{"model": "multi-label image tagger", "dataset": "aerial photos of the United States (SatlasPretrain)", "train_examples": 203450, "image_size": 32, "crop_scale_min": 0.7, "horizontal_flip": true, "arch": "resnext", "norm": "batchnorm", "hidden_act": "silu", "depths": [3, 4, 6, 3], "kernel_size": 3, "stem": "deep", "avg_pool_shortcut": false, "widths": [128, 224, 384, 672], "num_labels": 7, "mixing": "mixup", "init": "trunc_normal_002", "residual_init": "none", "optimizer": "muon", "muon_scale": "original", "learning_rate": 0.012, "momentum": 0.95, "nesterov": true, "orthogonalizer": "newton_schulz_5", "adamw_lr_other_params": 0.0009, "cautious_weight_decay": true, "max_steps": 10200, "batch_size": 64, "epochs": 3.2, "lr_schedule": "cosine", "final_lr_fraction": 0.1, "warmup_steps": 1020, "weight_decay": 0.009, "adamw_weight_decay_other_params": 0.01}
Rows from block 12, named by matrix and row number. Rows with one number belong to one channel. Each number is 128 + 32 x the weight over the matrix's rms, rounded and kept within 0 to 255. All counts start at 0. Numbers have three digits each.
# convs1: grouped (4 groups) 3x3 conv (model.blocks.12.convs.1.weight, 192x48x3x3), inputs within the group 12-23, a 3x3 kernel for each
# convs2: expand pointwise conv (model.blocks.12.convs.2.weight, 384x192x1x1, transposed), outputs 96-191
convs1.2:099080104119118112154142107163088085190163111079070142100139149131074139152137163115162196121130136166111101160133078098158108063099096117088133128143083072090076141161070120119072051097120169123119108178075067099114121143124102144121176136164131161157106129121150162157137127107136222050049096108109168140138110086131128148
convs2.2:121085128109121106074162111088144146165111159090147137135201148114129118149135141171100065122152083119119128108129176149128141162093154144113068147098176128136110174117115130083204136044130116144163146135138123243178128059146128149128148141148172119124113213142086086090115098101135122131
convs1.3:109128120104132123101120111143105204176153106092129141124128134141147127094120131141184141153153133106135149228141193196152139132106134119183155152098132160091161132160141186132128101143146201088126140103132146160090142116112130129121134128172103172135123129114121109118141113190143103100161132134177126133143087136150110149
convs2.3:108113144158107147150082141146146150134158041120174151161079143068118071169124095099156147095160134099167142144115090120095129102101118145147072069171144133157150136135125102075190162113106175113133137090117142107118143097122141149094087152091191104127103102147145098128133061156181088128
convs1.4:152098150078151118133119099126139137101132092101075156112121106135102139140141138134089086108086139118136180082105108101081157136069097103146181100108144100059125103114125150133110068107101149151116114049103101095101108132107112146135154157134069127106137113147097166170108136118099144143144083080172142060148151157097191118
convs2.4:144097161180123119110134117157154091136119085157123139097105177191133104128108118133126141131152096138127090137106090148172117077161084142079087112187144118115108145126113129101113186083082176097145124162130070170133167065138094117096179145075153166103197186092119056112127133121167095157
convs1.5:132099058116077132134183109132109101107096092085110085143163163170133102058091137138134091131120075052103123121115164133076068093106083140118151152121020102110040146119091105122099107141076111105097144095053156085114137149074131171142108070180166109091145147089113137141162096151159110141158102172128120135104159164113124127
convs2.5:163126081122138145117128180135181079173129075099123177135117143075211121086086129126182130147098136110137140091136075156146157179126158145178078101104105142111158154126116138161144131115172145171162106130130104167097071138140121105122138078171081173092154125209045130114090144129135173090
convs1.6:120128132131100127124128106198108146155140122135149098161133107100148171105128118123103132176138151106128124158153157149130163206122137188202107176180094056156135207214193196169131136148145160162115138178140108102136130124111121122119138160143093088069129109127131125145200162171150129154065159163137136146151133106098109129
convs2.6:133090117097119125159107120145159110155099102180153154127168131138168135127127157071105105125097135093117139138152068173141151123175140138182096130150178144126207111136146121148139095124162095153104125072119084106133131113125105139110136137156143122150153175145156133145160129138151132095
convs1.7:133128120149145107153094103138131127134143208141127182131139095149136121141139142105163142091142171137158131195229117203155158093174114155147131232217113150200155140140122144195121097140157153118160178136144125176200149139126131143090141123136101121118118148131140116128102152148146180120150199127153145101128131112137144124
convs2.7:116139096150109098126153143103143066160103126147171116133162156092088139099176100174110092103122104161114117120126117130126101162127142150165135119129146147152174164119141151125130169151092140203137099128165089121169120075187131144094168163101139174118159167176160096135168107179093146129
convs1.8:151148132116102152160165164108139150166121082125072075152140159139111147140138121112143120136161112079154162139114158125125163108141130140180083108130134105121094102115132128111122111080089121150019105125146105084112139125168151144125144115134077098099164144133088181141031129095122099151096080094098136130129134156084136167
convs2.8:085085151169106108173173128130113118081114105212175186120094116091152105157121129137147155121146100081177139095121112140144061184096148128049165107187079137141123121184135109162136052092199132173142101136151096095128113173106125166140113120164071127105188136219169096141181165192066137152
convs1.9:131138163125126102132162168115199100161113093106228164137077108121124102126157155143115111119176127168136125142162173105165089030124149142168092126143113118249113106186135125214136120137121151153087157115144135170163123118122176139114146153110157126144122144110133147120090157110124091123137201143115113134109143114143114143
convs2.9:113136055056089145146072086156177126167156150129170139185170176106116172175107150153131061143117130106138109202131093149147154104119130149090180121117149179131116162089155172087138118150158146117098167166087048144129114154184186144137123208115123162133094223129071114140105104123143153173
convs1.10:132135120128170107087151073083121109105117112133133112129167064101149159113136088125114076108235083121150073162140087115018113076132123088089158092070086145136098079136080087065111145126170127117095106093059142078079094112045196160151127111118124109120106137094096160150133133142115064108122145124147132132138146162126098137
convs2.10:120169101149144139146148154141204149111144149156068139186149139102168121124124058157146127184179140094096117164149099125178109194082185134176139138126145123179159098174134163135169153091177171112126140150133154114117156118125198144136066050063086135130098101153163090129151095205128157085
convs1.11:104104104162134140157090116130093155087100137127143049182158078137136191084204106114141121120153142076190083139128160094120104075093133101117150107111090104078106111105141074093174122077100125124123171138105099074132129110107136118174139127117136133089143114114118146075110115105097118095162100159109114125110166131077116096
convs2.11:163113107137159142154172123084140107169079129149093107167150145104071161098104101135078127136151102104127114103112139165118160136152066157085084162139118141103150128130084116147108137139151115107102175162121157155165138126186129113074140099093076104135168130121142180151105130117195076092
convs1.12:136122143113129113119145156094158167066156175146082176121125128094123121160147128116143111137138082077073102095145099124160140120129185126192103199199102216179185157174055153200131132187158101168083149202199155079201144115165136143112152109079146116111159162143161137121188187115180118173138221131147075115125122120153129114
convs2.12:111147158138131091184097149166161109114121124109132131170092115102111166107163060155081173118126144123147148128109086132127155121144100120153185177094137137143159151100113130083171170163120138138120097111121111057174109135140107109121168132082147111130122144213156101097128119158141144098
convs1.13:137130094157171151151087085115124097088079116124103139083184123141173128137140101089177126143146126117159060137056122100082141135157108145087110124113094144045093144071170092055129134111135078125164082151136112092097116144089178131105098158076110165136163143100108097067155100112086061116125114129131175136150150107108149085
convs2.13:090147159126079184124116135156157066185152166104102148130210173119160150124142141150144158171096108131206120151171152161105117082190078165121163118172060093110122153155088121175112094151097094140115127132101201071101136083148132116115106105130074062127141146148214144129184125150165115127
convs1.14:131102128122138152117124141110091181134173141100103084143113137123149149125142114140155111130141118128140085173137087165125084120119162172162154145149104116195168146161128140183118109167113144188147208108124130134131136127156118110150157154136163156110105115127119133111116136124197172116083150159115141136110129134121099146
convs2.14:114107122148131096103126118124136165147148095115094150166131111164096189165145150136070151134137150095183148176127133126157095156112109153145113122065139133092139112132106157100167177177180046133064106112109141094162064186130159168068140162118163124180143188157143139125098146140117101178
convs1.15:109112111135131137173170141156181173116126119171125129123135154129143129109127097136170189134156194110120062179147145105200152154089118149189087111100126052113115135132143138198133166099115188152112118148115100139119137117114136134145114128130131142098135126117142154082118082121135165109202141176137138145119139104120102108
convs2.15:111158122109117155117098145118162159194163181146182096145109149094156140123067166164094103101134139092146077113137131148181129124104106126098099098122146126134103122113110192124125130150103097160134122127131130120109187145177144137115094130148129122184113144139168114152091098121135137095
convs1.16:109111143161153160138114117138147184136104170126148129158158153175145139130132095118174165150121084120113095157238168175089091135166150112157096049183198120142153176211156146070084172206125143196101135189192117117125098102118137162094110104080150160134174146110098090115125135013133113163129082199130152130176150141130119114
convs2.16:095156084089111120122169108138174107095167137142162199155149089141062204133183180085100188139147178088231150121114153112130125083065099087105073088069116126090154125131121149113059125175106076155139130130112216127117080164101199115088134134137116125116065095077201129142139051113139167176
convs1.17:107153137137166123148092111135149187139187151092106155136121150125134117128130145128122109139153124159098134174146175207125133181174156165138151123144110105130142153124130173132147107131139161148183080224149175116146136136109127121119101136130170104136142151159140151129112054137147125172194097193159130127126118104105120105
convs2.17:117113165121095156175090129097104044120112108145147116140113114125090076135161106089125068118109094115148094151093138132142146167133122141156070149161184133106132127109080170106117131117147087149173078131112127102154157132144103137094135184110137155123129155192105099135158134180157097112
convs1.18:145107116084138156136096152076131073154183042097122070100121136107099108157133181132083094133082115117178117173131112143131065123077054155085059159182049044073088146111095116143140111096106127116082145158065098122052145125147102119167069142179137136159112134125098167163120153134171146100115119116110090112107104139103127129
convs2.18:165138160150088061138116079160125149063138128077079155091130129142159123129173091148157090135134144103094141089126191088120113077068153168122130166094109137106083115193122079118158133093139122148091072112089141153110162049112124103148180150137101079087112131159118173127113147150175140139
convs1.19:132177105086176170097142117080105087081049125104165103109164189134119095110130109156138159176140141118085113114111092101107125127130093088156084098099130107098112073129113115079082106156091115112105149102129133124067098152070137125069132126107145154112190128147058096144109090116118133116108111136127160142137173111161132102
convs2.19:098150138087146137179132154085096168158137142089122153189065156146141105179181154121136138146106086118137120143153155158107175148164137047137118121142144145160141120159096122120082109145118117104126185128082171137143098082164140094146134101087151102126136144065163064144168123104126158146
convs1.20:109136137129131070138104116105015059134215178068145158150172143132129129114127094109091133088126118144146142086059127192213231212105191094176074145196134124146165085109137128195181153109093079059068114216150110167114119128145085122122124122110131148138125116123104127098139116107176220172087139138142154134109103077141101127
convs2.20:109109116114103080119134124100152127097071118152130102081172160147123059018137118082114097112166036151136092108103094150082108137107096129186113113108084196103102083100106057164170058071110111081109134116138147142076127164085126123096055056122113141131135104171098111084106186100123053134
convs1.21:132111095104116127103101114158152071158196168119121094125112114118111118134124134100151092131126135154116135126143073159172136099128129114181109189149130179198179137204170161114118081157158136150130144150141124124137084088130112117102093113137126157117171148145133157118107150139073131147181217124124162126145117129155158125
convs2.21:105123123123127152195098095174140202108108140104155095164101094160097131138139144150107105110123142126193141159133134133150145109133136177155131129134119113121092150128122096138162157080112108189109132074087116113137100137167181152138120144106163159116108165151131122118153134082150095194
convs1.22:153153138138120169092127172090073109108184137150122140114111155115113094171149148138110130108130113149101097135160056131187153136136086146170156067188171125119123148228126127235197143151145123160140153168169176118172141149106139118126125150097129146136111101139086107126109165116099169167132067131151140153145125130162138140
convs2.22:134103122040139158178135154147111155120142117183140152133146154056161164197073101122076118138151140126104200201201104150165129132162113119122075108078146156127101120142117144099109147179120072131146144087063116124137123129151150164103091164110153133135176128150122113148113138126147138156
convs1.23:106142130096146148118128136132111196184123125071123097113149101144167134108136147141079132139151129133151159200142170181173235195159082165173134045126102135154197209134211183107120163155122122140173142160089105172140138146153107134139172158176157152134130172153150158178201179209167122104104087135139129125129152139146126137
convs2.23:122158198138137127072088044171123125160189078157160181138100102062125114126071132149153149068147080098172164119049096105209202130096204154149127037120150129110152112171138088128105152106112125131091171100144122057108130139130164165126132141122114097128168109134116098165123107120117121150
convs1.24:159133108136158090140134118217157114129164090161105162122130116127146150153108146147126124124129107168075108128147139105184154082120115129136102153140132115157177121182125134185163181171090171157086147141147123154130131126139157134116126119122149140136152141134138106128129124158105172142149185191137122128115130117140105084
convs2.24:090106102065134176169131069135127132128093148080161150136088073136150114156137130138107093137112172090182149223148115153094169090124125136089161139113148123178129125119078126176108135129123094145123106117103135124154059186163125132096173168130180180145162089172115092109158160172181173176
convs1.25:137117115132148144127129102116096117087090088121163122081089112151148117101107083115204069120123063148187103154133135117104083107111138145088115095103110111145065064125105116095114119100093121128149114077057104171070084122108089204103068146062100142085142088124126170141109088172097112137148136125118135116079138135117113099
convs2.25:123137109163144139077160082118146126154148092101106102180123146154153128117104107102188048129153118160134160147134116097094104052142085118092158129067178063064104101132143113140141140113120132081143138134125160151135138149113152115051081134141120096070159077137106175146195121103128078089
convs1.26:082132150144134148138119160103088155119111114124082114121088101122105111114154136101115000119161190137163126107086094086145116142100070112116135038100088185075107110099131106093121209110097121114139102129097118083128133110097093119152148155156105122105116145196125138157085122173132151126075096110123151109162131127177166117
convs2.26:117126104147132142150184161101118178155086052098103093117082170155178090128182098165151046149112144137156129170152084085094130158103094079158156150194107128125097105166077201098147139199082099173123098156136119219116126115119129165136102067154176158101086105166112170132108113146162106121
convs1.27:119139149125156077125177101207108107101094126107074100088127174112134119148137159132102169149106095112116106105126047133124093173102102085105118121137089144062080106124064093181091084100098086140094072090097127136127096120131086126155145195170091108147034158122135109089099123122074129069197128126118116142132149152159123185
convs2.27:139185158128157078132144163128163094158163128100114102128030130163070145109072092159144107136098126162107126089108100137082145056096137092117130104137143094141190122149102137094140119128111165091133084149108112141143160105149119147071117132107134140163124138162097125154165181178046162120
convs1.28:140132137144136180140142125180170105144127139200170166141170126136128123179145150107143139148157148107187170238164182185195107130124141083059100149161123115131140194233164167152172148147123196137102118136179185137114136138138147138150138112130127119144127134157133180175154101140138165105098127115141121131120143139159141137
convs2.28:197163103153107183113153127061104098140181145148196148121093155120037148172104157151143163136155127093171125114104104169149083064116113185117134155132123125101183110096181097078094081170132131128111169155175120138074157150120131165108076130053157146151103140132118094123127082148162129140
convs1.29:133127130101134115135132135130128209140113154163109155122138096139132135113127124157169128132149129161128147175135189194185188231142079178101143122117107101159198215128183132169179196222152185136183127169177112117187080137125122142164119157146110132162128123123129100103115090097118138169085076115122130105103136127111122152
convs2.29:180120106174151200127121077092129134074123154112186145160160135111132134129122126121146079100130086093126131132114116162182152129132137106137121130131148103052155129133131122110113166111113099070114131098164164090177136139148133144082168140118180132075144123118167112161141083098130089205
convs1.30:152158112091114070129109151122092171081109156104153080127113093155124140141148138132118138118098157150221196160127117077141049059156137083083063110129135172104116103091123119154099106100134123181070103132091077101114120140123126121115156154114074109099148112139128147141124113067101107117079076121146144121158118196138149126
convs2.30:102146139174169138058190116081123092173194114093104153119101106102092126121125111120075084106136137140092183099078159157156048120140106139067149107139097051123189117142126130088122114153130184106098174135168129093098135120161100177148155157138118193068160141072123096104159121147110130075
convs1.31:127130116113150130163135144130186163134181169130142129126118128179153125113118123145128117116154086099128098132195115095174092199181195119168090136178161128102117124214100087132170176141169111188127141183128135123174103120103108123106119122082104126114147172093103098095152153110157122174164131148139143108139130134089088104
convs2.31:082122083131127149151144081160156139085140124070142182121110082162112149089122136048086085119106178113148137141083118134148149098133076181160125147118085143099110089134162132135080146197141106121198080116097140165175085126127174159090186152091142132127158151178202140161174121167149160119
convs1.32:168148093120128109125130092116068135071142148129091068140112092121143122106155129086130076168201114061105073122103167127111078191148136103023051067112112128124094056075137102058173109107141095071129135076134116128103142143096151157114115123114155124080184165142115124168096113145130095140108130121149137085195146172104149102
convs2.32:071149146117054188134120149151068131089172175105164134132157175201156128159149142118108105134128138108108146120045128142143154087132184062111123118125117114103128153106149168085157189164104098145203095151123137121104075119125161157151168153146140114134145124137167091138137130159112100161
convs1.33:124147203132099083099066128091082098137106150135124099130165149120126145164146128132072068125127111106174145120075024121131129123081230130128135136081065062101127102070101126133089113120139120118089095099110059126077120182113148142125093126117094084066151163115085125104065060050151115125132127164144142126134128115180125129
convs2.33:067102176135138138135115070149093165173139092143143190143096060147173107144174095123143101179143183154132129073134108138140134123115115166040106159150091120079166115084112148135126114141112117159134137135111119125107088090125107111086184108128173063134094096154119158207177151121133085135
convs1.34:118153126147136142113150158129153089081135122114173145101099126126145134165160103088118057140154115089131109124167133120119106073131168177148255215161156101180013200190134227184099086171184170088156153166137114108153116146157136127120109131137132123136124140102121133160105190181191211211149139042129104132143122134136113129
convs2.34:156106177112091143082099122106130106122123068104121170148110060167140105115139096177136101106192168086094149175137134159173135086085128166161099142122150173133129139129086131132144137159123059115078117160129062107106087161179112150133142177151097132150140127114099121129072130104149124143
convs1.35:105135143129146134113094083123095122134116127088215161122098112124148134098132153139145125137208069135147091120025148094169103095096091140136160142117094107048088114083117122131061070087163129119074156129096126134085080125064138131141116158191154148097104095087162141175098111147126109119133061134134093087118120101083124115
convs2.35:109102107167172158148170079181117165155142162113133159167120088116136116116135111100100124150112110114105111085128095210125112084095180109124138115118120146115108133139124137106121195108121124072176082136064063158116164134128130132112164158093111099161097156071130128156115176113156129141
convs1.36:161139126125122096141112140176137129195168135161158178174122139115115127138080145098095162123161135122120129101170153147141082152227162181087193170191208146140153148126138154189185156202148140118113173177190138135124121148139109151125122138144127144131099123135149147125172095159172154120104159158099135135116156119100103074
convs2.36:073101125086111134165086123144083091154089101138134143130094114051087134118128098143111081122113135116164135155147101149087136131125107106143172127150144156143143211112083145095102098098119091128133137134135101112137151111125086092130165100153099159143101068141127161137132155077141173142
convs1.37:139125018128094079097167124089167065104100080061065094110116133110165151134133162127102092083202090080137126122107134170156113097102106055126077080079109135077092143130112106123110065116141044091083061104120135079095132110149095132160156148112072073116111140114123185129098080089117126099107119152133133121120118134110100120
convs2.37:080111076073149136167152097128179144217143085177170155159088163179157117117108144177120114124156110111151099159064081195147098107128163119090153119052151118049123111096137146088142192142160116094024130153118194122106134168201181135116194197079129109115145162209155140136084129158165115139
convs1.38:135114158153126138122139134173113132163149091141146103135085121131134144137138093165121140092175109136158146180206106151184100109143125117104124113136173109205146233173144149214124053158105147173115155112098115155178143141124117125128172108111165129140120148107144155157132129137147165123154160118132128108115137125123109116
convs2.38:104079121125098082113143155187125151149125113145074147155134106083133159174115144150125113140119169122108233146114119106154179090106129163100143065112136150129146111128160163088154081113113111155080133091136097088198162160179161176106151117136195116163105128161077177147098090191135119140
convs1.39:131159107150151130153116105150159116127138071198145123120101108156100115108106113167074076137113106164155067174168179120186120100144171177122095137158146114124086221178105142186152074137195167187124099111143139160141165141096126134159153142097102129112136120119125152092127193139104095129171156166130141095146140127119178125
convs2.39:121122151124161111158154103175143102145118176075152097182147090134159147143095160094141102152071147173139125102127090143204084133131091107116148126150133113108140120124158161123089125168174140144063060151158082148166130092139137171106102102084153121143129148190162120165143120138141059107
convs1.40:160098128115105139124181146135140101121089102101094109120123122123118108097139133130080137126106142098195189118109097122147107113079074150104119102070145152076120157133111121114099108088117091087105087107132118095110103076104135185130109168159088101161137161120095184192189159136088083134143101123072118136092078150110147129
convs2.40:104078058141075103146095106121119101094124084128160105096106130176146041143162108130143214141080029128167126118163168145072055131114123147124179084165118053092098144129139133104127168095104117158118166149144170131066090176118099148187146149066153159105067163133113162121107145114141112071
convs1.41:109102134082098112113097156142103094089134105136138057139119140124138169133123125071093099113169079137125193070125068131114111142127169118130131145087125087115118102082093118076073139140129136128126113148111107120082121107162105122124111191173110110123092116094137129162135117107146135139098105086150086141132136134141144173
convs2.41:099083143137088113155132123146107150123155062158153162083156092138102089098104083181097102168138154130143109172119086091188063084135112200091142136152100127185117094153098080174156094085062105130128078128148051158126127155167150166120173188139093167152097159110099056108059110186131151121
convs1.42:100152080139144127122101135149074191171178202122056144124123143102122106124087157168163121086151143131143146123113140166166188146163129116105174229116157129139131215185120118175181131153119102088193232141180141217062141144097108122145119144154179113107110144143130118122138127144122132148061130108113146140116133111138147105
convs2.42:114131168108192163152129083106117182136123054111149084136116123127111177169090119150150099116171169106140120204069116139116156167116133099182091169100166173153132087093089064124088110161168112143144095159120125032161109145117159153124158164152166170112102117142166134167121105140151077128
convs1.43:139126119124150147124167158107147196108133100086069095108118137128118152108165152076101151025117161107169192120101166104123130084121132093097104096104070050099046105115161083166113123103109097144153091097122085076117123139122156103152146123137128100127115124166127161182104152141125133090113121106127118135087149125156131160
convs2.43:144075130107152132116121106117130119166147109135117124126163133100102126124193108192137082077100075138078102130122141104136157126116052158143164089140136158163151096117106144079128142101101097102138162107102074117071144123098074096151145089167128111097121104112126121125111156161119130162
convs1.44:109118180091122137128145125130110078134137092054123141157125135147107092119102042124110125120103136166132102009059091035136174094159159150074147116187083136069156062068152083132162064131136048057082127098109067109236149124141156120105148132095117092115099119118150153182152072139110097119112172132144090145110105104129073110
convs2.44:108074136100119171132142141126198161048093140141102092109128100112134087193110109170082116142135106159147066141149088135113147098135119158096066146142178172108072145139150114132141094125108134105109097075109120119097138131145131127151143171162098169053122128092122133129078176157125100176
convs1.45:146127181139146109145140146138200120204069078052101163148134138134142140144114124104120107100120159144167149127200136209062092086139098171145132163173151122177195193128175174168079073139166188111130155160125094166154143117117149127141118135093147114151133122171113167138173141126101116147124185184147135130135159133170164082
convs2.45:116060121146111131107129088102050128151121108112152125105099127108093168119124141118089147158116135134096161139136158132127120134147170124150194139127074127096182140090117166131091134099114108153113144069152129082128126129173176204099208104132186132171153184092155095167099099121119162122
convs1.46:108090075150138112120085101107112112133120113124090120104131166134121126102104124174092140082114096100156161157139161144105145128133138124114106127101113145107103049137131114121132082095141143116101079127098091078085116112117142123125149128140124096106144159152133146142107087083161107233121141129134146112109134137099155103
convs2.46:113161135114149144140097071130144140083163104164132095151155095129173107115173135155128118055166146115188144178040117139159108065122173104082088162157192167135169096067131140107137150151064133083136123172113103167122124164126137110033110131091154113141100119140114081090180140103146089151
convs1.47:135075088159131134155143163122159084088082104176072115167152138127173150133110177081144093137107139106130210112104167091108173117161139127135097066068124166097112097107095063084136068116115144138113083080103108144108116112122121154148132136105087165115167147138156198166134134146127151114112046107168130106117146089093136145
convs2.47:124165118159129092074091085167154091137156111160070128072129138178105163127109175107184119095080112112101154054113137160144151110161174127134111163131114112126133091069189142110102124173107123086104126104186096109133218138126149100095207094134122110112115098167148188094166152157144137164
convs1.48:110093111119154136171164174037091116145091135118118115141183147140153079064133083120094116124099132122115155117129125110134137142138121127166162130103142175116141177147109142125137135197112169166090116212153107159119163138109130126150104170145116122102152150142117150160129118145136151074136134191109112127120116175131159098
convs2.48:101080059050095139120121161102157111164102121084119122141178092136152147099123084167095069163139104120123135127117108151101172114137095163166111091130138154118160063122112119145176110113110094155148126143166082147138123139130148130081120194135115114158190143170119107164095155122105182137
convs1.49:181148126176150122139154110140135115107140148078097135103169074119120109074043108106105150097099157083132141138046126110167136134070150159162166144113108176160120096113087111114074144127107147110114070129105075097113115131077137116124103075072164140099122127090125096096141195085136073148115105039153115107072191172095143047
convs2.49:092114109130138162111179109114197153103220139121127125164097126106115077123128186100115155137048082099102144091126143115112131081136113104088138078101159081135159170134170128110109138119156181104119147114112137202124062072127117146132067159117111123132185181165124134097163115106160119193
convs1.50:127135175109136164083140133170200222118099133124072090116108098136160143127104123121125142131155164139143127119141124129137124109125123089082102152164163144123144186194166171161098122141161225201187151139125116111109130193094136089128135123149165166111142175092117086181189130129140155097119106128090103134141161116077087091
convs2.50:119156106127123102120152142150125120150127133114126128099109083070056136124117160157147121124196119127143096093134135144153137139168101151146160151066070141096132104068100155084058167093125122113055087110107143163131075131151174081138155153085137139129089154125161146145158101093161128195
convs1.51:145138123113148134128102067154047183087101123064118140138157150120165176132125153156162138160119124136091130121156116162173143063104121128133130131113114160140104206156120103167148174155107187174100120097199150142148123122170107159130143140131116182225076183151114226093147137167112139078149186108086098092108129158064146184
convs2.51:135145114158136114087144162130152096111149095055122155097130110059164170176075135091156094148178101077147159134091116075137160129106125152096155086163156193118127164149154141087094086141045133079155121064174106190083113134183078116101136121156151154124097125090201158129113123055169128147
convs1.52:147115134101162156117112102091140122153089130178136117133190101106177109120140097150100112128147136109160142153122125143134159164128142159129119129106133121121166150193107172128147181195143185152154180158136142124090163125166123171132089116145166155123101139164119120185109116131112128065129115129082106073154152103152090053
convs2.52:131126165110135175133145176119102095153103140131135176172117111112135157148153118131147124103155137104187183113087137181135163112072088165124164101133096109117152148134168149106131102128160087122150047112111131172100143146140164150150105085111146109185163108150133165122125138129100122143
convs1.53:131195209166122131136115148086095123152136019158108110157165127129105154124137079105149097119141123106178169073099131087092115161110132166152142164093038141155077125132146135124136128097061097147105075118123119158166110109078111130078123104090137117105097079098153079099102144115136167121114092129066121231135086181150117122
convs2.53:088068142123085152155150143069093127165155123104122132092092116120184037095079060138195121209149101145100076133155099112157154097174109095122118100100143139130141088062142143105177134200118179161155125126170104144153142135117135115102175100116144099182104124137051192162132128140125146059
convs1.54:177150086136129089087090118197070125025141080096109134125087128121138089151177076096091083101108156121196157109140162110143131173133114113174108122123117085146080151136139114096131138115148169120119114129066114089082085122071097136102115100160127131077143127096115084074134139152085130133188118144158189125125164142122068096
convs2.54:095120093157093173107169182115145103073126166135141089144204132131168066086127101189111143104126143108139185165146129150151115162161075125137184173171162176166118211132145094060146146136088133180123144073102099089121137164127167112133129158160146072151138127095111105120100131095160120085
convs1.55:130075145155114084145143136120210110184135220120093129124087141115089134164145090096132079120075129101109175169183129117145129166098026110144081101057084148173112136121135092122139113105158119095134094151122150132152139151100145109084172051077115161086079131147149098057131138103100093107147140054142162141128112104240113072
convs2.55:095094170139141154075126146118120134135098175177114093088184127070163103158165166185114123115121148070128123131168118137100143093067154142118099079067108097164161100162156126045151107235108112161150133119139066127112121134141168127131178143139154118084140125108161111101091191107136104215
convs1.56:103103080101142152132148131218228107204117206032108087122138112114115152174106095068153143143177205131178123179136185143101074164109098114115109162128171134169149097093101112137106150138175106121104118079084123148101188114120129122124112060084149090124131071111142142113129093117122098192130073133185096046200117126083041062
convs2.56:147164134135111107097182140154151123158033148077118114105114151145098087189116141198090201115125122114158147141135104119166123118197164108092151111107128148197127172130152127136156107110033089106133147128067110047115131083152114130140119114102138088100189114116134181109140175153121109108
convs1.57:137132179153127090123161129077094129197065044191098096178167114069129198134086144125144136131118114134134145099124116120136094150115084131147083143141118128145144173136110194201159095145167143183081117142166117158080105115115132116097145101137193136067184158136126160123141161142114150182101181232147067159124052089203094083
convs2.57:125083112135130128159100171147144106135150107163059191103127109118153114133079128156126151166144105133097162205106090133154177056165104148145101064036148179139135091130073083154140212153120142171104148113129090120178080154126097133094163149063156136107135130151093154155108103185106110065
convs1.58:174199110106124117105103150114108153129132075174035141118089143076109093095049165132100103123120138092139123149084151132178072119058172104097121115133168122116121077132142113085145156114092069120119094140098105102147114120140129122094131057108118119058134103115130120187113068141145125157160141106144141117145122100112156084
convs2.58:110078180107124138136158131181114108141139143116076213136122131126058064093160088155119103146091098205108096123105130142152151117168128122068152124139146090092194142110105161139173105108143109140088166132097189142094103181160113092166104148089131179125148138059136154217125135147107119091
convs1.59:129123136165135137171155143069173096091070118204104154120100162108107185091188230109112119118129111129140070157042140098112187105144178127138121142138137152125097180160084255197149115148130159112167187158130098125131167147130125137136173121101125114092160171169119148151122103126168174147042141185106111083131129134137127171
convs2.59:053084111078171078124061131075159147180103133109140129154124144095112078096151091139111165120090131116166081137105127173166085081078107107142083101108122090105187111102131153103057103124081111179093081131142143125133143132102088160091162143129191177087143099129144098113104096117130130151
convs1.60:171156120164089144129107131163123088087199129076083142083115169086109127162143151116136124141126172157178134171135086174150166163082122156151149147100140131143096113100099081178142051093108069151073083157105121142164079124108059093075090136123108151130132104098138111114092094090084099112125115085143123111066191157098077088
convs2.60:126119109103163125123181106150130106113136143069144122136158173102146146118115150125128155155121118121114113124115220096117141150121143161152064074145085091200128111095069140143190118168085084097145148126147116107112157110123098157157168126148134110110156136126132222089143103150110121190
convs1.61:085125134133096090138116175255074050110097176169255222111135128134087133169139079148167151117141130162163123110123136109117152120131142123142117148135104159137129110115136099098078080132141122142128145096146064098127235110078167068087137134100054135114137125104103110104112107126143066123211095102148132112096087199089217104
convs2.61:154128102139104092129111116123075085136119092205157168117122083179217115153129186079222166141158098164179142102190133083116141133120180182091151129103087122115135139184068147128144141103141075136138209146162081131156107142098155145195161225144083103169148097088103138084117156123166160081
convs1.62:132143142182124179166138130112103198122109090143065096083088123117129162131084129096154138126136140090111111205115152157075084186108174108122130129127140190144182167143146117121102149128096126128116128137114080066075132149135078116128126077124132123100110093147119077045093088148120063107124129101056095145091095170176217142
convs2.62:110090157103048102158090123080143120155081129098149139079056146115138112101105095063178122147139088119126143110135104146146136116110131109082158124172136135123171133149069139122142113057175063146070207096060154127163185136119132174110113112100149224133134137093105133136125133160156144153
convs1.63:126155087160105116095100107167069115140128019119119118125174130123129084126087127135125179083110150191187114127098137078078126086150096139147108172100151127129102103138143101145149098109118119145173120078089065093086199148088129128065136102065116164138082130068067114097152141142114148119088112144059110151107101224054149192
convs2.63:123093107130085138144131141194086162107105084080077187099135029149181096113128121094097105091121048216161162090185094104129070162105072121094131137145137123159122156093108077097172136068083157080147137076126103125171189159191134093158124127128166152127192064116134188117164124104154129045
convs1.64:193182155121085112105162175099053097104049181109071154174165099163209130065173124127118160134164125136137145090109147100099146089149126164181141097126092121124136159160221073156197160124124138116178128157141144206166112135157151112163149158131181169075137126144116201190102210110188106106114178133123099067103123149123092117
convs2.64:101111124150128128137114113212172117103102100087135161115088143112149088105205098138161074053149117154125108137078131122157098058137128151060096094159190229178177087058085070203194190112074128146081132165066102171118099131143121112101143042124126121145146156116147149176111174137171149069